{"model": "segmentation model", "dataset": "Sentinel-2 satellite tiles (TerraMesh)", "train_examples": 145000, "image_size": 64, "crop_scale_min": 0.5, "horizontal_flip": true, "cutout": 0.4, "num_classes": 10, "arch": "unet", "norm": "groupnorm", "activation": "mish", "weight_standardization": false, "channel_attention": "eca", "pixel_unshuffle": 2, "widths": [64, 128, 192], "blocks_per_level": 2, "block": "basic", "attention": false, "upsampling": "nearest_conv", "init": "small_normal", "residual_init": "none", "optimizer": "soap", "beta2": 0.999, "lr": 0.0042, "beta1": 0.95, "shampoo_beta": 0.999, "eps": 1e-08, "precondition_frequency": 50, "max_precond_dim": 1024, "merge_dims": false, "one_sided": true, "adamw_lr_other_params": 0.0016, "steps": 40000, "batch_size": 128, "epochs": 35.3, "lr_schedule": "cosine", "final_lr_fraction": 0.01, "warmup_steps": 2000, "weight_decay": 0.03, "adamw_weight_decay_other_params": 0.05}
Rows from block 2, named by matrix and row number. Rows with one number belong to one channel. Each number is 500 + 25 x the weight over its row's rms, rounded and kept within 0 to 999. All counts start at 0. Numbers have three digits each. After the name is the row's rms in percent of the matrix's.
# convs0: first 3x3 conv (model.enc.1.0.convs.0.weight, 128x128x3x3), inputs 26-38, a 3x3 kernel for each
# convs1: second 3x3 conv (model.enc.1.0.convs.1.weight, 128x128x3x3, transposed), outputs 26-38, a 3x3 kernel for each
convs0.16 097:495486501494469510479467509513513493493455520507508517469500508508513475487515495496521497485497510501474489521507470518480494501525488465480487510503515522519486497508498505549493522500515494487493527547537512524495504518521474481501514473516494475479504497485498515501439493481520512505538531527502512541496481518496463489451486489512512529514521492
convs0.17 085:494515521541548499523484526538481483505504494496484492476496470531519482484510490483502481471471523461475503439478494492485498522505482518494500506501492495488511491486519486456490482516551506498540501476495479494505554542480476511485556496525470560537454513502524528485507477527491499495559502472485515482531543500492503511518487517526523524483526534
convs0.18 084:501524529499496529538529557512516539499484498499481496473504543494523498498488493529544529466517479472511441470474500475512470521532490482503482513480530486519493505489510477479487521514512489522510479506479559489468491515502500526533496516546489525432491477470546491477473483474479503490523523489531545511483542509516537495520499522493479487541511514
convs0.19 092:483468463517511498551511490494479518489508507493503477533483557480509538464547482478561493464526500475475537498507496457494529551491501526510550513520482515487453500486531499548499507516490493501536531505484516527552517548547504509513531488512508500485507471480545527555503498476505509503474488480477519480507454468485491463496511529491513476498541487
convs0.20 086:516475488545469490476494461505513510512496499480504483499528458512553477549499501493494490495479496460513503472521494513518504511531499521509492495467505485519539494485533479521482506501497499558503552514519499514573559441514572459463512521501501489518485493533495500494505567477539535510501486509494470490545457488481463467449524508529523454525485515
convs0.21 129:487471501495535517507509505483507486508515486486487487508465459508489553506557494511499524478473526501476512495482493514491529504497506538541516502466465485456516519517498502516459484447521532522471532534464494468503512514499489500502494484501499544518514510457488474505507526500543529490506461508502526483502477464508486537481526523527545459491449470
convs0.22 135:480472490509520513507492476502530501484458505504524502531544520485459492506486510513502504461479486498487490489455478478527578550532488474494526505469447471522520497506488486481508522502490499469489546581525466433482498503503482503527521483486498499504500461469508482498478479494532515495504503492458482477549524500499510514483461479542521528485502515
convs0.23 093:521493460486482490517553512461515479494510503491501509549510504524471498470544526478516511512492528474490491536524454512527539472524530501510508495535482495504489493523495505524537464511494552484493494538543478520498510523515461499520480523534521468533484489496514522484494512541502511534536482479516514490472457498497498513504494525503534552483526495
convs0.24 134:495502464465537472525482493501499485488485505505489500505464520521482478506560501482458529530516482490478484479541489519469506496489486482482509522433486494519504500424544512487448485532513481493486467493533510461466483545491483529485488466501510465487475585463515493522483461521510458479507535497530470528506505503487517504501455514507486469480525489
convs0.25 101:502508489472473478495485554505505510494511490486500492507502522498540453466511470479555459502472491504527480511496458480483562516502576535499480495489516513518437500530482507512483489529406565556484544553460490498575490501514459465549469495545518542488513444483470510545535526496517522487506495497468500541501516507529485515500523494524511461483481482
convs0.26 083:502526508484464522508474524511511483487497493546487492472511512494541465535522492532458534508499492521479466514532527506515455534506501511536496502518554524533529538541532501492543500515502548533508532558492488502492492496502527509547471476501464526515506524497459495517505488468503501511534501488498495516503512507489525477542510503489521529501499482
convs0.27 111:482443503508516504477526436467525482516540491522493461502557494482500480482501495528511512514499481523462511518504495497508493502485504493504474467512535505513446489486488508525485487489493524505500505455453484499499512504475493507495482512504533451525515466501478468502542469499512422471500510572508485486483540518495520473504525484534484514514470515
convs0.28 092:482531505495514499529547552533510531489503474483538531490521486510498484507468515449480450539481535492481508502489495538458544520525515500473493488513494511546514468512495505520462469467503471513473514537532505438545500527531491518517470533511522508455490511480475481528460469518467515494519501491517493517515520521520482554478532483518478488500477503
convs0.29 098:531498507485518526502498469506492513498518468483474508514478491475490532501512486540485515469501515454516491500474514505485478510495503506527461558497509488498542502468485467475554482498514486471526489505545479569453496531495516477497484529495448494511466549511522528443463507529488536533468503476512515486497523536489538459489478483496470558493519505
convs0.30 089:458496457467487488485531550469524520540490461548513527527526492513510562476488450507498506475489481503505487526523469516507494465485554476507511510474513511461503505486531528477529486482477528534510521554540539547471489530452537589514522529492509512520512519500468508493506518520497497525513528530481512501503501497527455497507504544481515525521536498
convs0.31 124:496526500513448462516540530518484494506513477476496495516504500526550502435459487525475479508554578472465455503509499543507500460466505510502502487506515491510480501496458487490493485511513509516486462463494500536502491522503486480489521492504512496487466482492506550522543511463405434489548543510485462472531607549490436480515539512477451466514512488
convs0.32 075:463488496462492510485438482544467511515510513534485494480508512472499447499531505503489531489479523478548473466474509491481534509512526460490523505517495492521468472505508521497502507484469510497510462467491540546561533558513514516503525515452505521527519506520501529481497455493471534506492506515547527460456499494521487517474507536517507489453527509
convs0.33 081:458471522543507521539511503496506491518511494493531496500552462517534509503551497473489539517493532528466501466482514496482533504516469497498492479513464457513521510474442516474479497493470449508545492533515490514482492521476503478515521530487478481490539508464513511541494505493499495512468491507491493490460492515525484472488473474532492489465522479
convs0.34 124:447512526505515443522529504500511497509479496480496495504504477500496490497530538531528490488465493487483462497499495510495517505498500495481526480521510498447507518487459464472521490501506500409522479629467503473519491529498501500511471502491506501495501499472491500531492448483493541541513511500489545498522499487506497494504499500449467495505491508
convs0.35 087:499533473526518528520487525496483526492483497500505472502547486495540493527510499492525469537508498500451497533539491547546551493539529485504543535537520527515510480500508536543522534489483480495498499503495459470510518525520481490529476485511486497487513509507501518522458444493503504495521509510510529493505497485494496488503494501544531476479498504
convs0.36 085:531516491527467504490480507488527461486497513512539487493485480488509490501552497504550537514524493510488456500512485455456484518470476566543462524475495527441496505526475494516511517482470480487511509514516506483476460461517484466494488517473482472496549516527489489521503483479515504519520496444503491500489476487498497512512522473476534517511506487
convs0.37 089:515455520532491468503501489487504497566466494489487483522493452496487466521458501489513526468546528481509548469467457516542468494492507504529547492531495535522540467502530500510548467522498504479427518504470514524495493494518505468466507481460528463493464501482484479487538529553505528514467521514505498516516484477512506471477512486495519479506510486
convs0.38 133:467496506439445518508514491497494480496505507497511517490479512509533487511501505499534533484460499525502497558583454450397511504564527533546481458492517504472490525518485485515508494450463486502481484497495522502488508496483484491524498498515486476492517555550508444468515517500520494508519478497511524525471462493508503492501523547492492470488490494
convs0.39 111:494448512438541497500463492506505471502481497498515490530505498523475489493523495483531512550447548549481556505494464505477488518489481525490497484537433498558458519513486500516487482498479521523489506470549505558470521515513452473502511497504519458499513499469506514512497506503492479485508508504483528500469491548486483522516500501471514503498521473
convs0.40 082:530509481517519472483495538436483506558556493535506515502501539491505509505564534557512490488498515463491548552495474477494557490470517478516495515492515519515471522481479498476485509496469467510525470506580505529501484496508474504486506506487494490520496470449499498475460470476462483468460488430534494514473515504513476474465493521461523490529478495
convs0.41 092:530546468478479517513456475546510483477514521471510512528506517515467477485493481461496519520516466511490495450511510476446449486515491471466520488498551475495481533523506447507487474482503481481470546488501493485520519516544499494547473451496547463482465464501506518534505489507488537503499486515467522495521493517438500548520508491495475497506471493
convs0.42 120:497483467498528472472487529508480520491492488503492512503487492499487522472509478524495496513523496468493502503510511508481496481512488466506499506493471481508527512454471507525507496464489481520511544443436487554510530522500488487533507550504525495515475479486499487504491477522513491456501514504497537517466472545485507459491517466499507551465476494
convs0.43 090:487505467499501518490560512490490505523484502521528501495496480468494526480482505511458489466457455464490491550506519501557488500498525535530488523501493463486489507517482499496497500515507517461525493488501513456424490501462476524512487522561479519508527529516474492516506491509513475512488452500456467493513493488461452524512512494502515506531508472
convs0.44 085:505511480471501524518535509493508472533490501512508513491507509531466480480482580474499527513500507504484485522501478514518512454505535520513539508481483488509449517548501477505525482514499535520551520527501501486517494519511484510537496484481452492490462474474482543525483481500490518491474492515513499500504463480501486512486522547501475495464530495
convs0.45 116:544531526471467463489459466504522493504507498491504517518477569487545555444522475514550463498475428501499537530519451492464455518514486467525486487485494456494497469497536484554516491487485468499523506548469551513503539524486531489454514499486496495481533465468510460523495529490504526524499511507478488526507531515500505511484514527492535488458489507
convs0.46 110:454526473477472488510470509484499506480473494503496501466567483560573494502537502518507494509443501495470524479464514494411473487486470498483498532513491485527520478537453540573528456528501481524547506510500530449495481482505490441485483473489495506474486479535500458504506489495506486479499502488502502495508529515541466482508518481512530493474529492
convs0.47 085:509493524519480522537481458503513498484499531505485529473540479545475507486462483494499453492529457503500525456507521522468499498514482478442504478520491520475539475493476503516545473532510484524456490522502504552493523499573476478545513472503539521525488486487517507558493528479495446481531498516504501538497537528494466451530507478503491514496518499
convs0.48 082:510497539510449492467454473503488497504499495490526483530498473471465498515516542481521473510533490492518461474511476519493464458481483516494493546513515449524529484490530507545489511531495471530472548520510535506504549524571527527533544496566487501494480515517444484535476528523477510508459486485492491465491458472513459495488478464509507502519498502
convs0.49 135:502477494488518500486485510496483492482488498506510484517483492517453509472513480503528511529464509500487522499503478477493501526488518507509486518579443532433525511481478481517512499508510516520495528482480513466505490501490510482512486499489514500471499443539472509501530485485514371562459580480486495508535526458485492517504476504494568450498458521
convs0.50 080:491536559446529525488455535531510486505523502476489470529535505466501505509514515466507443453470457456500457508492535513490480486475450530553503515506478508509479514562478479526499491525514484501482502522489522534526502494502522508533476509511503517519496503484479542541515548506456538494527527487486513497505532487473519502491518545531514504494530516
convs0.51 112:476479505519515531483526528490479488510505512483497496507479461489498514512540517546545545466476481496477446495490488512563522476496484491461495522513499481487505484458462511535544520530497503509509517502511516500462495496514507496477499505484457422423525534541496562558484423460503511527532553545517497514505512502497481500487491491493493485519518534
convs0.52 136:470484534478505508516456519487486522508468512474483490521449488541517475481502516499534505486476498506492511482486476489461527504487483507487490511524485509476492486512486460515524525485486553476498433577473496483496477497518472529497511480490514522483510448511483488492508530500468486533499489508498500498508485479510511503516499473485514515513482515
convs0.53 116:490505460506499505489476465516496488494497495491495499518491505506476449499503508483488530504457497536492495523492530519473475496495486515495494505491453499525521468506497498500511488513515449562514515534442473491545502485496478476498487484501513519493514490515515486461511532501501485499535543534489491501478528503500495454494509493498518489481510511
convs0.54 115:494513511496498500497492491487503480497510486483516483513485475498482513491537527465452474497494532497524550507501525501499516504489500451460513470492533450548485475468515451471521485537503456466503475530511486543472483470512497508517507479479472499502485503518515550517478534501501535482527515477497490501492538519518495491480420458460460561491541532
convs0.55 091:458503481507516521525521540440474470502499480570532528450483530508481509490500541542496468482484481454548491515500511504523525492510493509476528483485494478481566500542495499496495454489509483509492513501471467461466559544524496537495488519531479528501490487511472495471507525476536532556529503516517530502515512522486506508486518509485495485462468520
convs0.56 121:494499499490500522453456479501504493489495503502507508536511476472471487535493479445475494490459479529552507510508506547485475505522514486501474486478491534507525489479495485478506549533549482478494512554543489467499510484486495493487515537507481480496483484491512534498507517507470483526522476492515492503521507505507518525475471480534472475531534522
convs0.57 082:498515510458508518445537533502496505491502483484522536504463545497513481464496484477468530506516513499475471536536471496516472506432497499519528517495490470500486571504544511494537486527448523518520502501518523520470472493490462499496541554534518500508525502496503512441506475489503478488498540489514467488478484536493475511474498516495525519492507481
convs0.58 107:508513498447459461549519528508480490494468484522516514535501499510527471471515511498503486508501485482501504484508515502513492498484533524500482505559491468461457502486494495502535466458480490533502536531516494480471506512494483444494526517496517524525513514530485488516501489481511516540505533533497527505519470481494499518523499511511532518459476497
convs0.59 081:451516496497515508515516527471522555505488490495512518486496463512531463502478483498475523470506519522506495522482527512502504509548517512526459529537529576513500509544458518515509540529538522534497506479480521528487546571515531520504525526494498510505488472473521487477559507523499488483492535519522499512508495529487492467522521469520481496528498511
convs0.60 081:475487501546507529503516470510532474492482535485487515466490482503517530459488491507455543537474459457500476538488532524516504473510545511543512501519467571508491538519493508513492517551500489523538495491495462515488489493447525511507523548484504486491532520507509502521533490446495477482509470500473467458510481450469502476558496498480495467491522503
convs0.61 080:508518474508495487517494499509496460533508494480486516502451504521485510476510460507489488511491512478492476494487523494477533503480535502502506474515531492528519532508518525491491483487528528544509524538529462521476547530520543523452540529465520464502500511479517525470498496501507495539506468475497517497485485526514535496499516528522505523463502495
convs0.62 140:520494521514491487492501497476459519482542472507519491479534467498517487523497502471489496486516493504473509517487521488540487486480518512480503471467532522517483474504485516470499502491508518540480486464505515521496486490492547436518478524504500472510485522468485546476486501507542483495486521503509480522458558473507489480473515490495490498512529476
convs0.63 080:469480511555527469526596542486481515527511524518491488507482473527545534529475469488517468469479482450485545521512486486514490534510534497522516452493517454473530492490510476517511518489552522506514526590462551523485509481496551511535532467507537523503533505497494490498479489532510481436453482461502463474511524474523503466490472514476528491552499510
convs0.64 091:557481448497491445489481483543500520528514494481511477544485495543560513525496476479486499488501515549480533526513491495492506461450482487507495513492516472507510518470489485502530490476520504537482548496517505501505487531494513490536508505506536512485471492503513510489502492514507537529513481462491496506524474508504491498507500504528521535470485495
convs0.65 120:500496529475464478504482469501486477492523498483510488515493526493513507477483526514455460553514481523556483489466522480516490501501510527460459489500528506507491499451470560448466532506499517494456498474510538503456490505485494488503489505487502487489517505480482523480467493530489442508494506485510487527501519509459480496515492505514465469508535512
convs0.66 089:489498485506502524485551508531510518512504496497542549580485509527485505556490493517483487510491493515501487475493448508504507554482490536493515523472530516479511507508485501501475529476478524575555496485503521477464449508553478514536496496518476500511457510489499538512494533508467497492472493536511517494504494512486526559514517493498470518533497488
convs0.67 080:527459476499479454539565549504500533511542530518508495494472499518531460480518514507499471523529499468502482473508500489483489492507500520502493542516509563486538486523495535510464512475547507512499501520493507534480501509529505465512459513516512453487534461507504522547509475447487477497506453456500475541488467479522541498471533503518525468486478492
convs0.68 136:480510498487487478511524524496495487493504510488487480495497501509498498495504509485516507482460502520496497497539514483469484497510502531485454494528503456487456516518510468470508504508483455500500495527547513524480521545507470465486515504477490515524501496507497494495477538579493445434533545539555614559500494476486446432528502474464530488476523519
convs0.69 084:512522506488497447524552460507551492499502521498486509465508493457505520479452500463471506516488503483476506472458497461515532495548528513529475492510502546464490458479449522513516522529484484492515506489505488487523527502522473492483487506480482493504525514498514513480511512554493470502423491478485496463507525482543527490483494485483533518521494492
convs0.70 117:504498501514486506473494507482509497493494517516488480476511484475518501521500470528504509510523470519509495447492501523534534503475511505480493476512501496530453490479502512478492486505469493480506529467510479507491508496505505499479480493458493500509496507473495519503484464509513509534507488461529489498530497462477471511480490471513504491497485495
convs1.16 109:485553550488504474470468465489513482471510490464561483505465461492504500536490498507509515553503548508499480465540550508445527472534472492507502432518500501521474483469454490544512456488452472498500524538458488486463478497477513534479491498505521507472507475482524490467471492499508458445498514493509518491538520499487521503454475430496488499519511494
convs1.17 094:521477480489464468561503483532520476494496475488521503477518497474487457508494492507500508503491473492519496501508505469459447524498432512478510482493528505483485493487528529480484465513498495526470486444463549545503509524476498486508500497458502486547533489475453464533502523496494509526474503560552522473500469499503486516564495469490521513510506481
convs1.18 093:481498432489495485498529506499516509503494485491476482511550518499506499461472457494511501544512512477517481465508477519458470452496496508491498507465484491490511492508525495502512528516475479488533473457516513508525498471481508493494496496515543501498487501490475505507517494479495507512535492542530473493495487480491502505548503527519517517454535491
convs1.19 103:541521460539507511528480477494534526521484512480464514498483503459487541489486499537505500514517480504483472495476478508476494474487499494490491497487490506481479482490480451461509540502505457501462473448480521534496550502484517476476476494523536467469522495472447474473464481495519489475473491502517477498478441500442489492549508517534485531494493523
convs1.20 097:492522501483483441463501439493512504462504483487460487502483469485487484520461526506543539513526486494497467472488481490492460517451491451494465485479501500490529469506425529461492497464520467486457520505458520497471477482482515533450449535492514502509476473481514463474457516504489496495530498485486514469541503450515477487508471478514440461529515530
convs1.21 104:487529533498490530505542513486471486499446493493487519540467458488524494485524509499490490506516499504497491496510498507498498484496548472483500494493505462487537503513482528536508434494487500521487483476464512506510509509498501551510496500518516507476531544498537534495484516525480482473511540510506473505505497569497493490504483487491493535509498502
convs1.22 099:483518485483497489514511528479485505530518515492482538495504523471526537502514502510517497494486477504490532478471487518499486513507541507477486521504479494480490535512535491511526505489494537524547465464427528503506497459478488459484505519496557516537490484479487518471511464491471472457471482536537513516497488490508468508494526496472529513527519498
convs1.23 102:542514523466520519536465478457510487487478525481496531458468513464524486510482468502506508482525492496476457483481468507495515483495467529497492516500499498481513471475541444482525488502502477472525451432505467502516543512444508505517506469553533509508546490483488484497510492477531506477483498491518481486462477448492456476502471507458498541527536514
convs1.24 106:615469516549532491464521568507477492500451499531468440492507522456486492475483478498496493486498500479485532545522476501513512492570531475477487502469481491509468522513525580468482503532482505479498507456494488469471479480528496479492519442533483544537463523476486440513511512498505507470509502494488481495492440502506474458499485537518474567520461490
convs1.25 100:479472486479485496496540506475503504481443489456493480508519502509473499498456479482482490469536492538489538435493518524512464507488536508485489518479470490478510510465550555519498498539516472458479499487495544464469513465503441511509529483496427483513503497486543508519495506515524496475518491504471487516490475466520534510462498488487492527501527536
convs1.26 099:559504474474521500513493466499499497481521523518477481502499486510481502456474513512515501495517508481473497501483480514489503467454521522502463485479477482488480531469478465504499516496477472451492461489488510486484500526505447492487527519534475516540497463474472462480519459488499498454485473555468493491490456492462460500564511539514476517528503485
convs1.27 093:488491467454483479481476493526496493524396473532466502503468532482490473536492488514503524480515525479511501492467515475518505470517492509488499513496496539492488508531517513535498525499498516509513519493534497478523479460519478497495520481473521475493498486485512469478511482523543527474542538504464476490449464537496462493509539437542537532495472471
convs1.28 097:512476474506468469510508477513464536513487505483530474496528504494499516450466517497485516507509510514506535507465526492503474515469517495471478505494459488510468537519518521487504487525460475527516486468484541502487485440518527474499491470511513505513499529526491454494509512499523517500493531550499467536476454496504477463535523494524473471508483476
convs1.29 094:507498473479492465500493476465494531483503505446519522466525532453494498514465500511514489473465518497465477527536503504472494488478502447457493488497508491545489482497515485518570512514441548477504508469501480502524531521504528468478504498509573469434508430499489487510524501543507456553475499542503485523460473470460457513479503505460548501494554517
convs1.30 094:469493506486458491503525484471523429515543456454514487470504468455530479487534459519497503499486495505454484503475512513499490490498493503524523511503502497513515535566510513539503487507492480507507534490519547532497486476526489486516502487577536471482465504494505478466491474462561440513546513481451515514475454505453486485469531523442492492506517490
convs1.31 099:526557518512543535487540512462507493489504500490493502517525540484506524488514474500497462515528520488500506529490481485519553495508532457494506485472527522515497515548539515527507496517512535523463488512496522515469440509502505492483490537539509491513474503475463503502500449472479511532480507483505479544473460459513515543490499456522497533499488492
convs1.32 089:479510470513515461473514517501530456485476435501552545462523494526487523450478434520452521497519539474473498496493527475519518522505490485505501478516509482520472535497476502476433490527494463449541530528480531467482518476505485484510487470469486512540515506527506496466490501495513482529459500505470495520474483514470543472498507477552548512472519445
convs1.33 091:500491492518483498461488502511503479504527510526514471484507497515543521483533499523529517472497505456494511522525471537525502502521492486477487504493551507492484505436484493493465561526491529499475546487456541514506511511500487507465519498450513542541498525543440509491487489477505518503485481511494540502484520524505458529503485431511524506489476490
convs1.34 096:514484487534552493480485568474492515474527480495512455472516513475532515474536495519499511492487471532507500519503493518501476489555573510501509509515531500516513462473454506528489507541481523531507549511531488543514506501527474488467489482512529488504511515519492471473488465485505450496559515542515496509516495493500502495485493526515536512509494460
convs1.35 110:460512529507535538527456494470535498480498455448461477471527497519518497463506529518502529521505508550481543507508492493460485493472520486475517459482506484544486500525529516452470520441482447538464506538501492471427508515487516506511499490510461480492510532504524519499506485545532490456505510492538530484529473477509500493497521478484453458512490521
convs1.36 091:516492454504539499477449523496510504475514502528468528461471491482506515544496532513518516531465520488509528491490549545497542503500519459498502465504478516501476478529501487540539482491502538497524520501526459516531516458568492489471491505457540542541498437469501519452505530468499487519442528521528519525483508495487481497544536510532536517510497478
convs1.37 100:455471495524522469479525495492552472498525473499496529487555491517526495519515452533503514513458515475492480541517520528469523511527503486498510506523510553507492529487529492533506497508500486469483528547476537498510534482502527506469475518496508532504447497488500482531495573511473502455515475513527488479469510511494475507521535471517528523498511475
convs1.38 099:500558517544513497494499499488547514530497519486512487523516481510503523538553557519497493494514513515485464502500463565471539465530460495478502495476477480521478508475538516470478510503467532542488489482453533453493455504499469503500524475526535533576559528466470442511465495465480475510511495477532536500472512496511492475513479487487468510487541515
convs1.39 102:511461470531484500494505510499484491492508502538503466511486517507508503488493480469532507484500496524522519516509516491508495550545523503485488487521479494493503483490488492533464543578482487549544511559519523487486451487512497488491440523465503493507461497510462517525491494502528453510498505494487520534478473498502499484532529514540501502502485413
convs1.40 094:489492526511485494481508461487477497513416432523530512516497527535478514483500518536483530463533523503509495533514501530505527528503515472495512523485497487481472500481463530518502535552473517459501492490502500497485519490473494475494519498535502525477510519484498461474490520514495511520472507443519467491476487505498514533528528507501498523482482435
convs1.41 091:508468464493518497476485535543449528505487479518495443491537543477512467544480468486511466534509512509490511480534536508522506516520511521487490502515480493511523486521511501475530472512449481525525471491504497463489498501533502489462471474498526529531540471509457500472533494484528521498457489490538516535493495488464475478488513503532548485487497482
convs1.42 099:519497493523535520509486514512517480505501461486515499517475464508491493487506508484475510496495498550492536514525494502542528498522515516534515507512528487529495455487475491579541485553515554500533539522483521487471519494483497494529507499516510505520487500508466483494457482474495475498552551533545498523491494547527512518542534515469481491536479515
convs1.43 099:499528524487518548455459511494489510498534474498467525504474501461463481518520489519558522497471489522501506517472522498488480516507512504513483488520510462519472528484509436503489530495519492467524494490495481450462493504489502487523483549496537527527477477475477472489503490533459501478447465499490481536493495471535530483504469485517450483550499479
convs1.44 100:523515490504508473493502524453520533490557496506461527422493508496521526499493485493509500502529502523479510485545522553540475469514478526491533484514501462544497478479453506540487511478471478498481497493536525510480523511528471523476508486498520477495488450464501469548495485543511503489521507507451521522480532491509478509445545523509559516503513498
convs1.45 105:496546525511513518435502511468460504510469487463453479499482463446479499439512467466503483489498469498500476506493483515507497486452502469493488447470509469462523529525517455400531454510521490473418515506456495505537459489469526528496520495517469560523541496477486487503513506495516508528486509511535531500495486464464466490551506526481472529447530581
convs1.46 101:490534524534475528537507483512483465503495461451461480500474499482467505468491499482479490476496462514501476519514515459483476509435486475469491459439472496424488524462489480415444554471504510525460529531514468463517508522475514516531497497518456526526504480483421479521501549507499510517489481503490488511480479485518504502519487521502435511563487543
convs1.47 095:540518451436521487504519532445507501467446510493524527488527497476527432493481491490489470525528518504550502543559448459540516471529512546503496521509488469477496493484543504478524524523505465525518461498524484493538462516457492521471447512491517520497473489526486490494533475489504494516471498464520491497506464514517502494564540504494539508464482458
convs1.48 099:530510521482470492460502479509489505450502485510492478462474487464477498527474522529507520519483491495475480499473517444481490507464488484504515496512507466483487493452460500449512484538480441445479478469460514472503504532487515462512467508537515532509494472495509486488474512501468508485528515457459515454519496443489498493478497527528520511558510513
convs1.49 101:506478503533485491538526500499416466506448530520493547484491474534486511475545511498473504473503481468486487491479534471508476489484506507504444499454459481473466484505529510554510474518472484474474472514479515492494499496493507472492520523525468457532470472488498502471492408501471587511516481477502517482508423524462489465486480474536507527485484510
convs1.50 097:518486465505504503491505470459535551446458479456505542488512522499468538508478498512487541537494513535467514487490496506521478466470514491522469480496509431520504491479523510531517503529440486492488454482494480483503503495498458497462518484510517482510502479480468446515488488453487461514510489514469520524472437510492479456500505523506465496485524516
convs1.51 104:471511504516518461502523540485459481483496461512503517457511508524492514503496473479467474492499520474509491521472454499497529480518551475495487521511486518464501492475520468507512553523540481488497488511499471482497499491484522483502493523505454434512502493503509505470480436500435481461494532529469486467487470484486503531430427434521514532546539520
convs1.52 099:507482505478499495494484499492498467479565452506501513470508479513504492501540489509542506484506518486449498502484535503525512470531516537497484512526481505543516499499503508535530504514461496519504546473541492504477477516452478484505470483508517507498513486499489505467488503489545502544549518528486487521500483503481496443477500505489498486477504478
convs1.53 100:519463479482521465475518475523464458482510521529466472487471517494492506477466505483500533532497514513497498460504502509497484448501493501518481508514495511516506516467442570586481495536507533540522537535519504509516463472474458489466510486515473493500466473486544482485495473501513455464498548527495481497502442494486487521494517508514507499517498462
convs1.54 113:491536490505469532498510455474490493446495498479516505509464516503552491510446485503507497488534514542526534508538475486498527482516508490447528489489520485499463497520483544558517496435450518467461500473450512507516501520489485503479488539526555498473507442470473479509490444482501441520510506517519548527491482471506488495497462455456460499490547499
convs1.55 101:518496484497499521494539491429447472478537511523548580479498520485505504523486541525496501508492517487478500554494467508503483486473513482503475478533469467519500504501536476505470527490530457484516494485523458496444485507474504497517526527517501513521478524537475457517469491543460501502503454527475490535490522498524495479504527521488513503495484483
convs1.56 113:538523516503521533494493509469494462490470476507481482499484501514507497468497484524467457531576556497512517505476452473557577517480474485491509491474498505479487517487509482532510472497455485466464481472470499489502467500509473529506513542516494523514488464445460475491479446468511545533514502509507498533506494499533506514482450456524523540490506526
convs1.57 094:461476530520435523527508521474476505498458489500491528487482475478498490479462469484528463473475505494487496524478480490527536501484481511517517492492500496482513532498490477477500473479459504445479497472529509495509498475498509504507520496574494501504485499486482521503504488496511495520509552462499476501517485485515497508515522525497465501553548486
convs1.58 107:500519468495515523528490470523491482503501510503509501495485478498504553505537485539537500541532547517532551508495502478544503493497532503492493471456479469499495513540484466533501522533497509479495499502484500490496488514475447508522492510509526556480488505475489506473442432482443447449525460485494469482506532521521511496500505505480491463513480530
convs1.59 095:493521481485498491521503522453481511490499474463492495502444461498476477524434458541478486488477513435514485511512513498441486449520501522507520509489450522488485480514520478487481542506493424481544453486510533498467500492530525537457543509536511446487519468501475496484485461500534465491461487529465506510480453450532457503533527521497527511520471489
convs1.60 096:539504517483496474509468508501504506472478511503435503500473504472449462507469524512481508545496519503535464471507501489469513490472485547519492491490511505451509484484500479476467506499485454434519495488475508500490500475490485476508526531513509465480470491489488501436494498503492469468508510488475458528500465484529523479542464546530454469548550497
convs1.61 091:487491463505502498480482491456513490474488484491525464488484456508493462519491493523522475511489515497512475483514450510458510468502439509479511469464497464430473494485492524498486534531501517468452500454508516497490494489481521480524523524521510521551479504495483515475534466524486444524477474509530456481475511493520462468520485503510523488526518490
convs1.62 107:528502483482487494501483488538498518505465502471545471463490476505560548520500534509506485493525473491523487492517506482534515480519516497510537520496528501470520513489486513514525489503508519509484511542465517477502511484507451473423496489502489517496497525502483470447538488480498514516520561528480454499507459496500471452500490501488460500535507484
convs1.63 092:457476516553474483511519527493482492531482462490502499505487469468480472506502461525511492461515517515514529541491505498466476520500467468511510500460481480497465498501526453518479521499515514507447513478519531533509519491498468496469534466570491490525499481489487414518563492486499468532501510448495465479484460526518520503533507529515487509527527487
convs1.64 104:435513520469472502446465467543465488507469440500516454508517472507470519465520515504543547515509565526500529496479523460485473518460469504465465488487486482497484524502480489429502485479504455485517485480490549457467458482450497526465484474549474487551494495547492494528513531520473493491450513459510515517470511499474486489531515497476457475543506512
convs1.65 106:517451521483557457494491599492492501526495487514494462485503513505486518468509487507489470540558497486569524512489511534543533478550515477510562497497520518487496513499462526510505464513492499515466486497488511493489490484484495481493549494512539513497502525547511485446496503505498545526480546522562520578534514504494517514485481528513521465502520513
convs1.66 097:470487513466468472504509470391453523517503503525496483514487438493480504499469528501527482491523504513479539511530496503492486460447518452496536482497474475495470510515455497466489526461516507489521484481517524501527503474512475495481473517538538527526476465540480487505527507481496505493503512468511493491489531479516508529524518474492505496549539537
convs1.67 094:470477471511503497470512503530515471462459512542478483511462461490484498494467488507486501518531492504537520481539516520547526528486485514484496495487497525484533467500506512501522488507487467480536484507513507521520492496510522514466494538525460495509498551481485517497517499527501515490541525501482498477546530511535534522488524508567514532515462517
convs1.68 099:499472447531522478517532520493516527520487468530488505503525532502526558525519520514501494488535511482491513503511513568508470470496525523502478488466487493515493506517509508550555489508482530514500458456458482479534502493481493506506490460482539492514460502508464480462447452471491546494435507494573536475503513561519492462507510480523487492511515492
convs1.69 091:535473461510486475488447487486503530513461516500438522485497469498479523502509523543515551522491515497528544508502542440503501565481504468500468484479491504473490474473541467468513544551506486488531460493526493498499503496511523534475464491496554479494517477462491491547557544481474462467472470518511471498475477484517497498520494552492499542497522525
convs1.70 102:486480503477517472495504483527488494488468490509473503498494482501494493496506496521495505523487524503508497513510514499533490512482549512499501536530495541503502492533491522559484446474466527562552496533526492511522472459501488454509520466533502490516507479497515493484510450497574485521485515511481518556513498486487484490509526559524455486499482480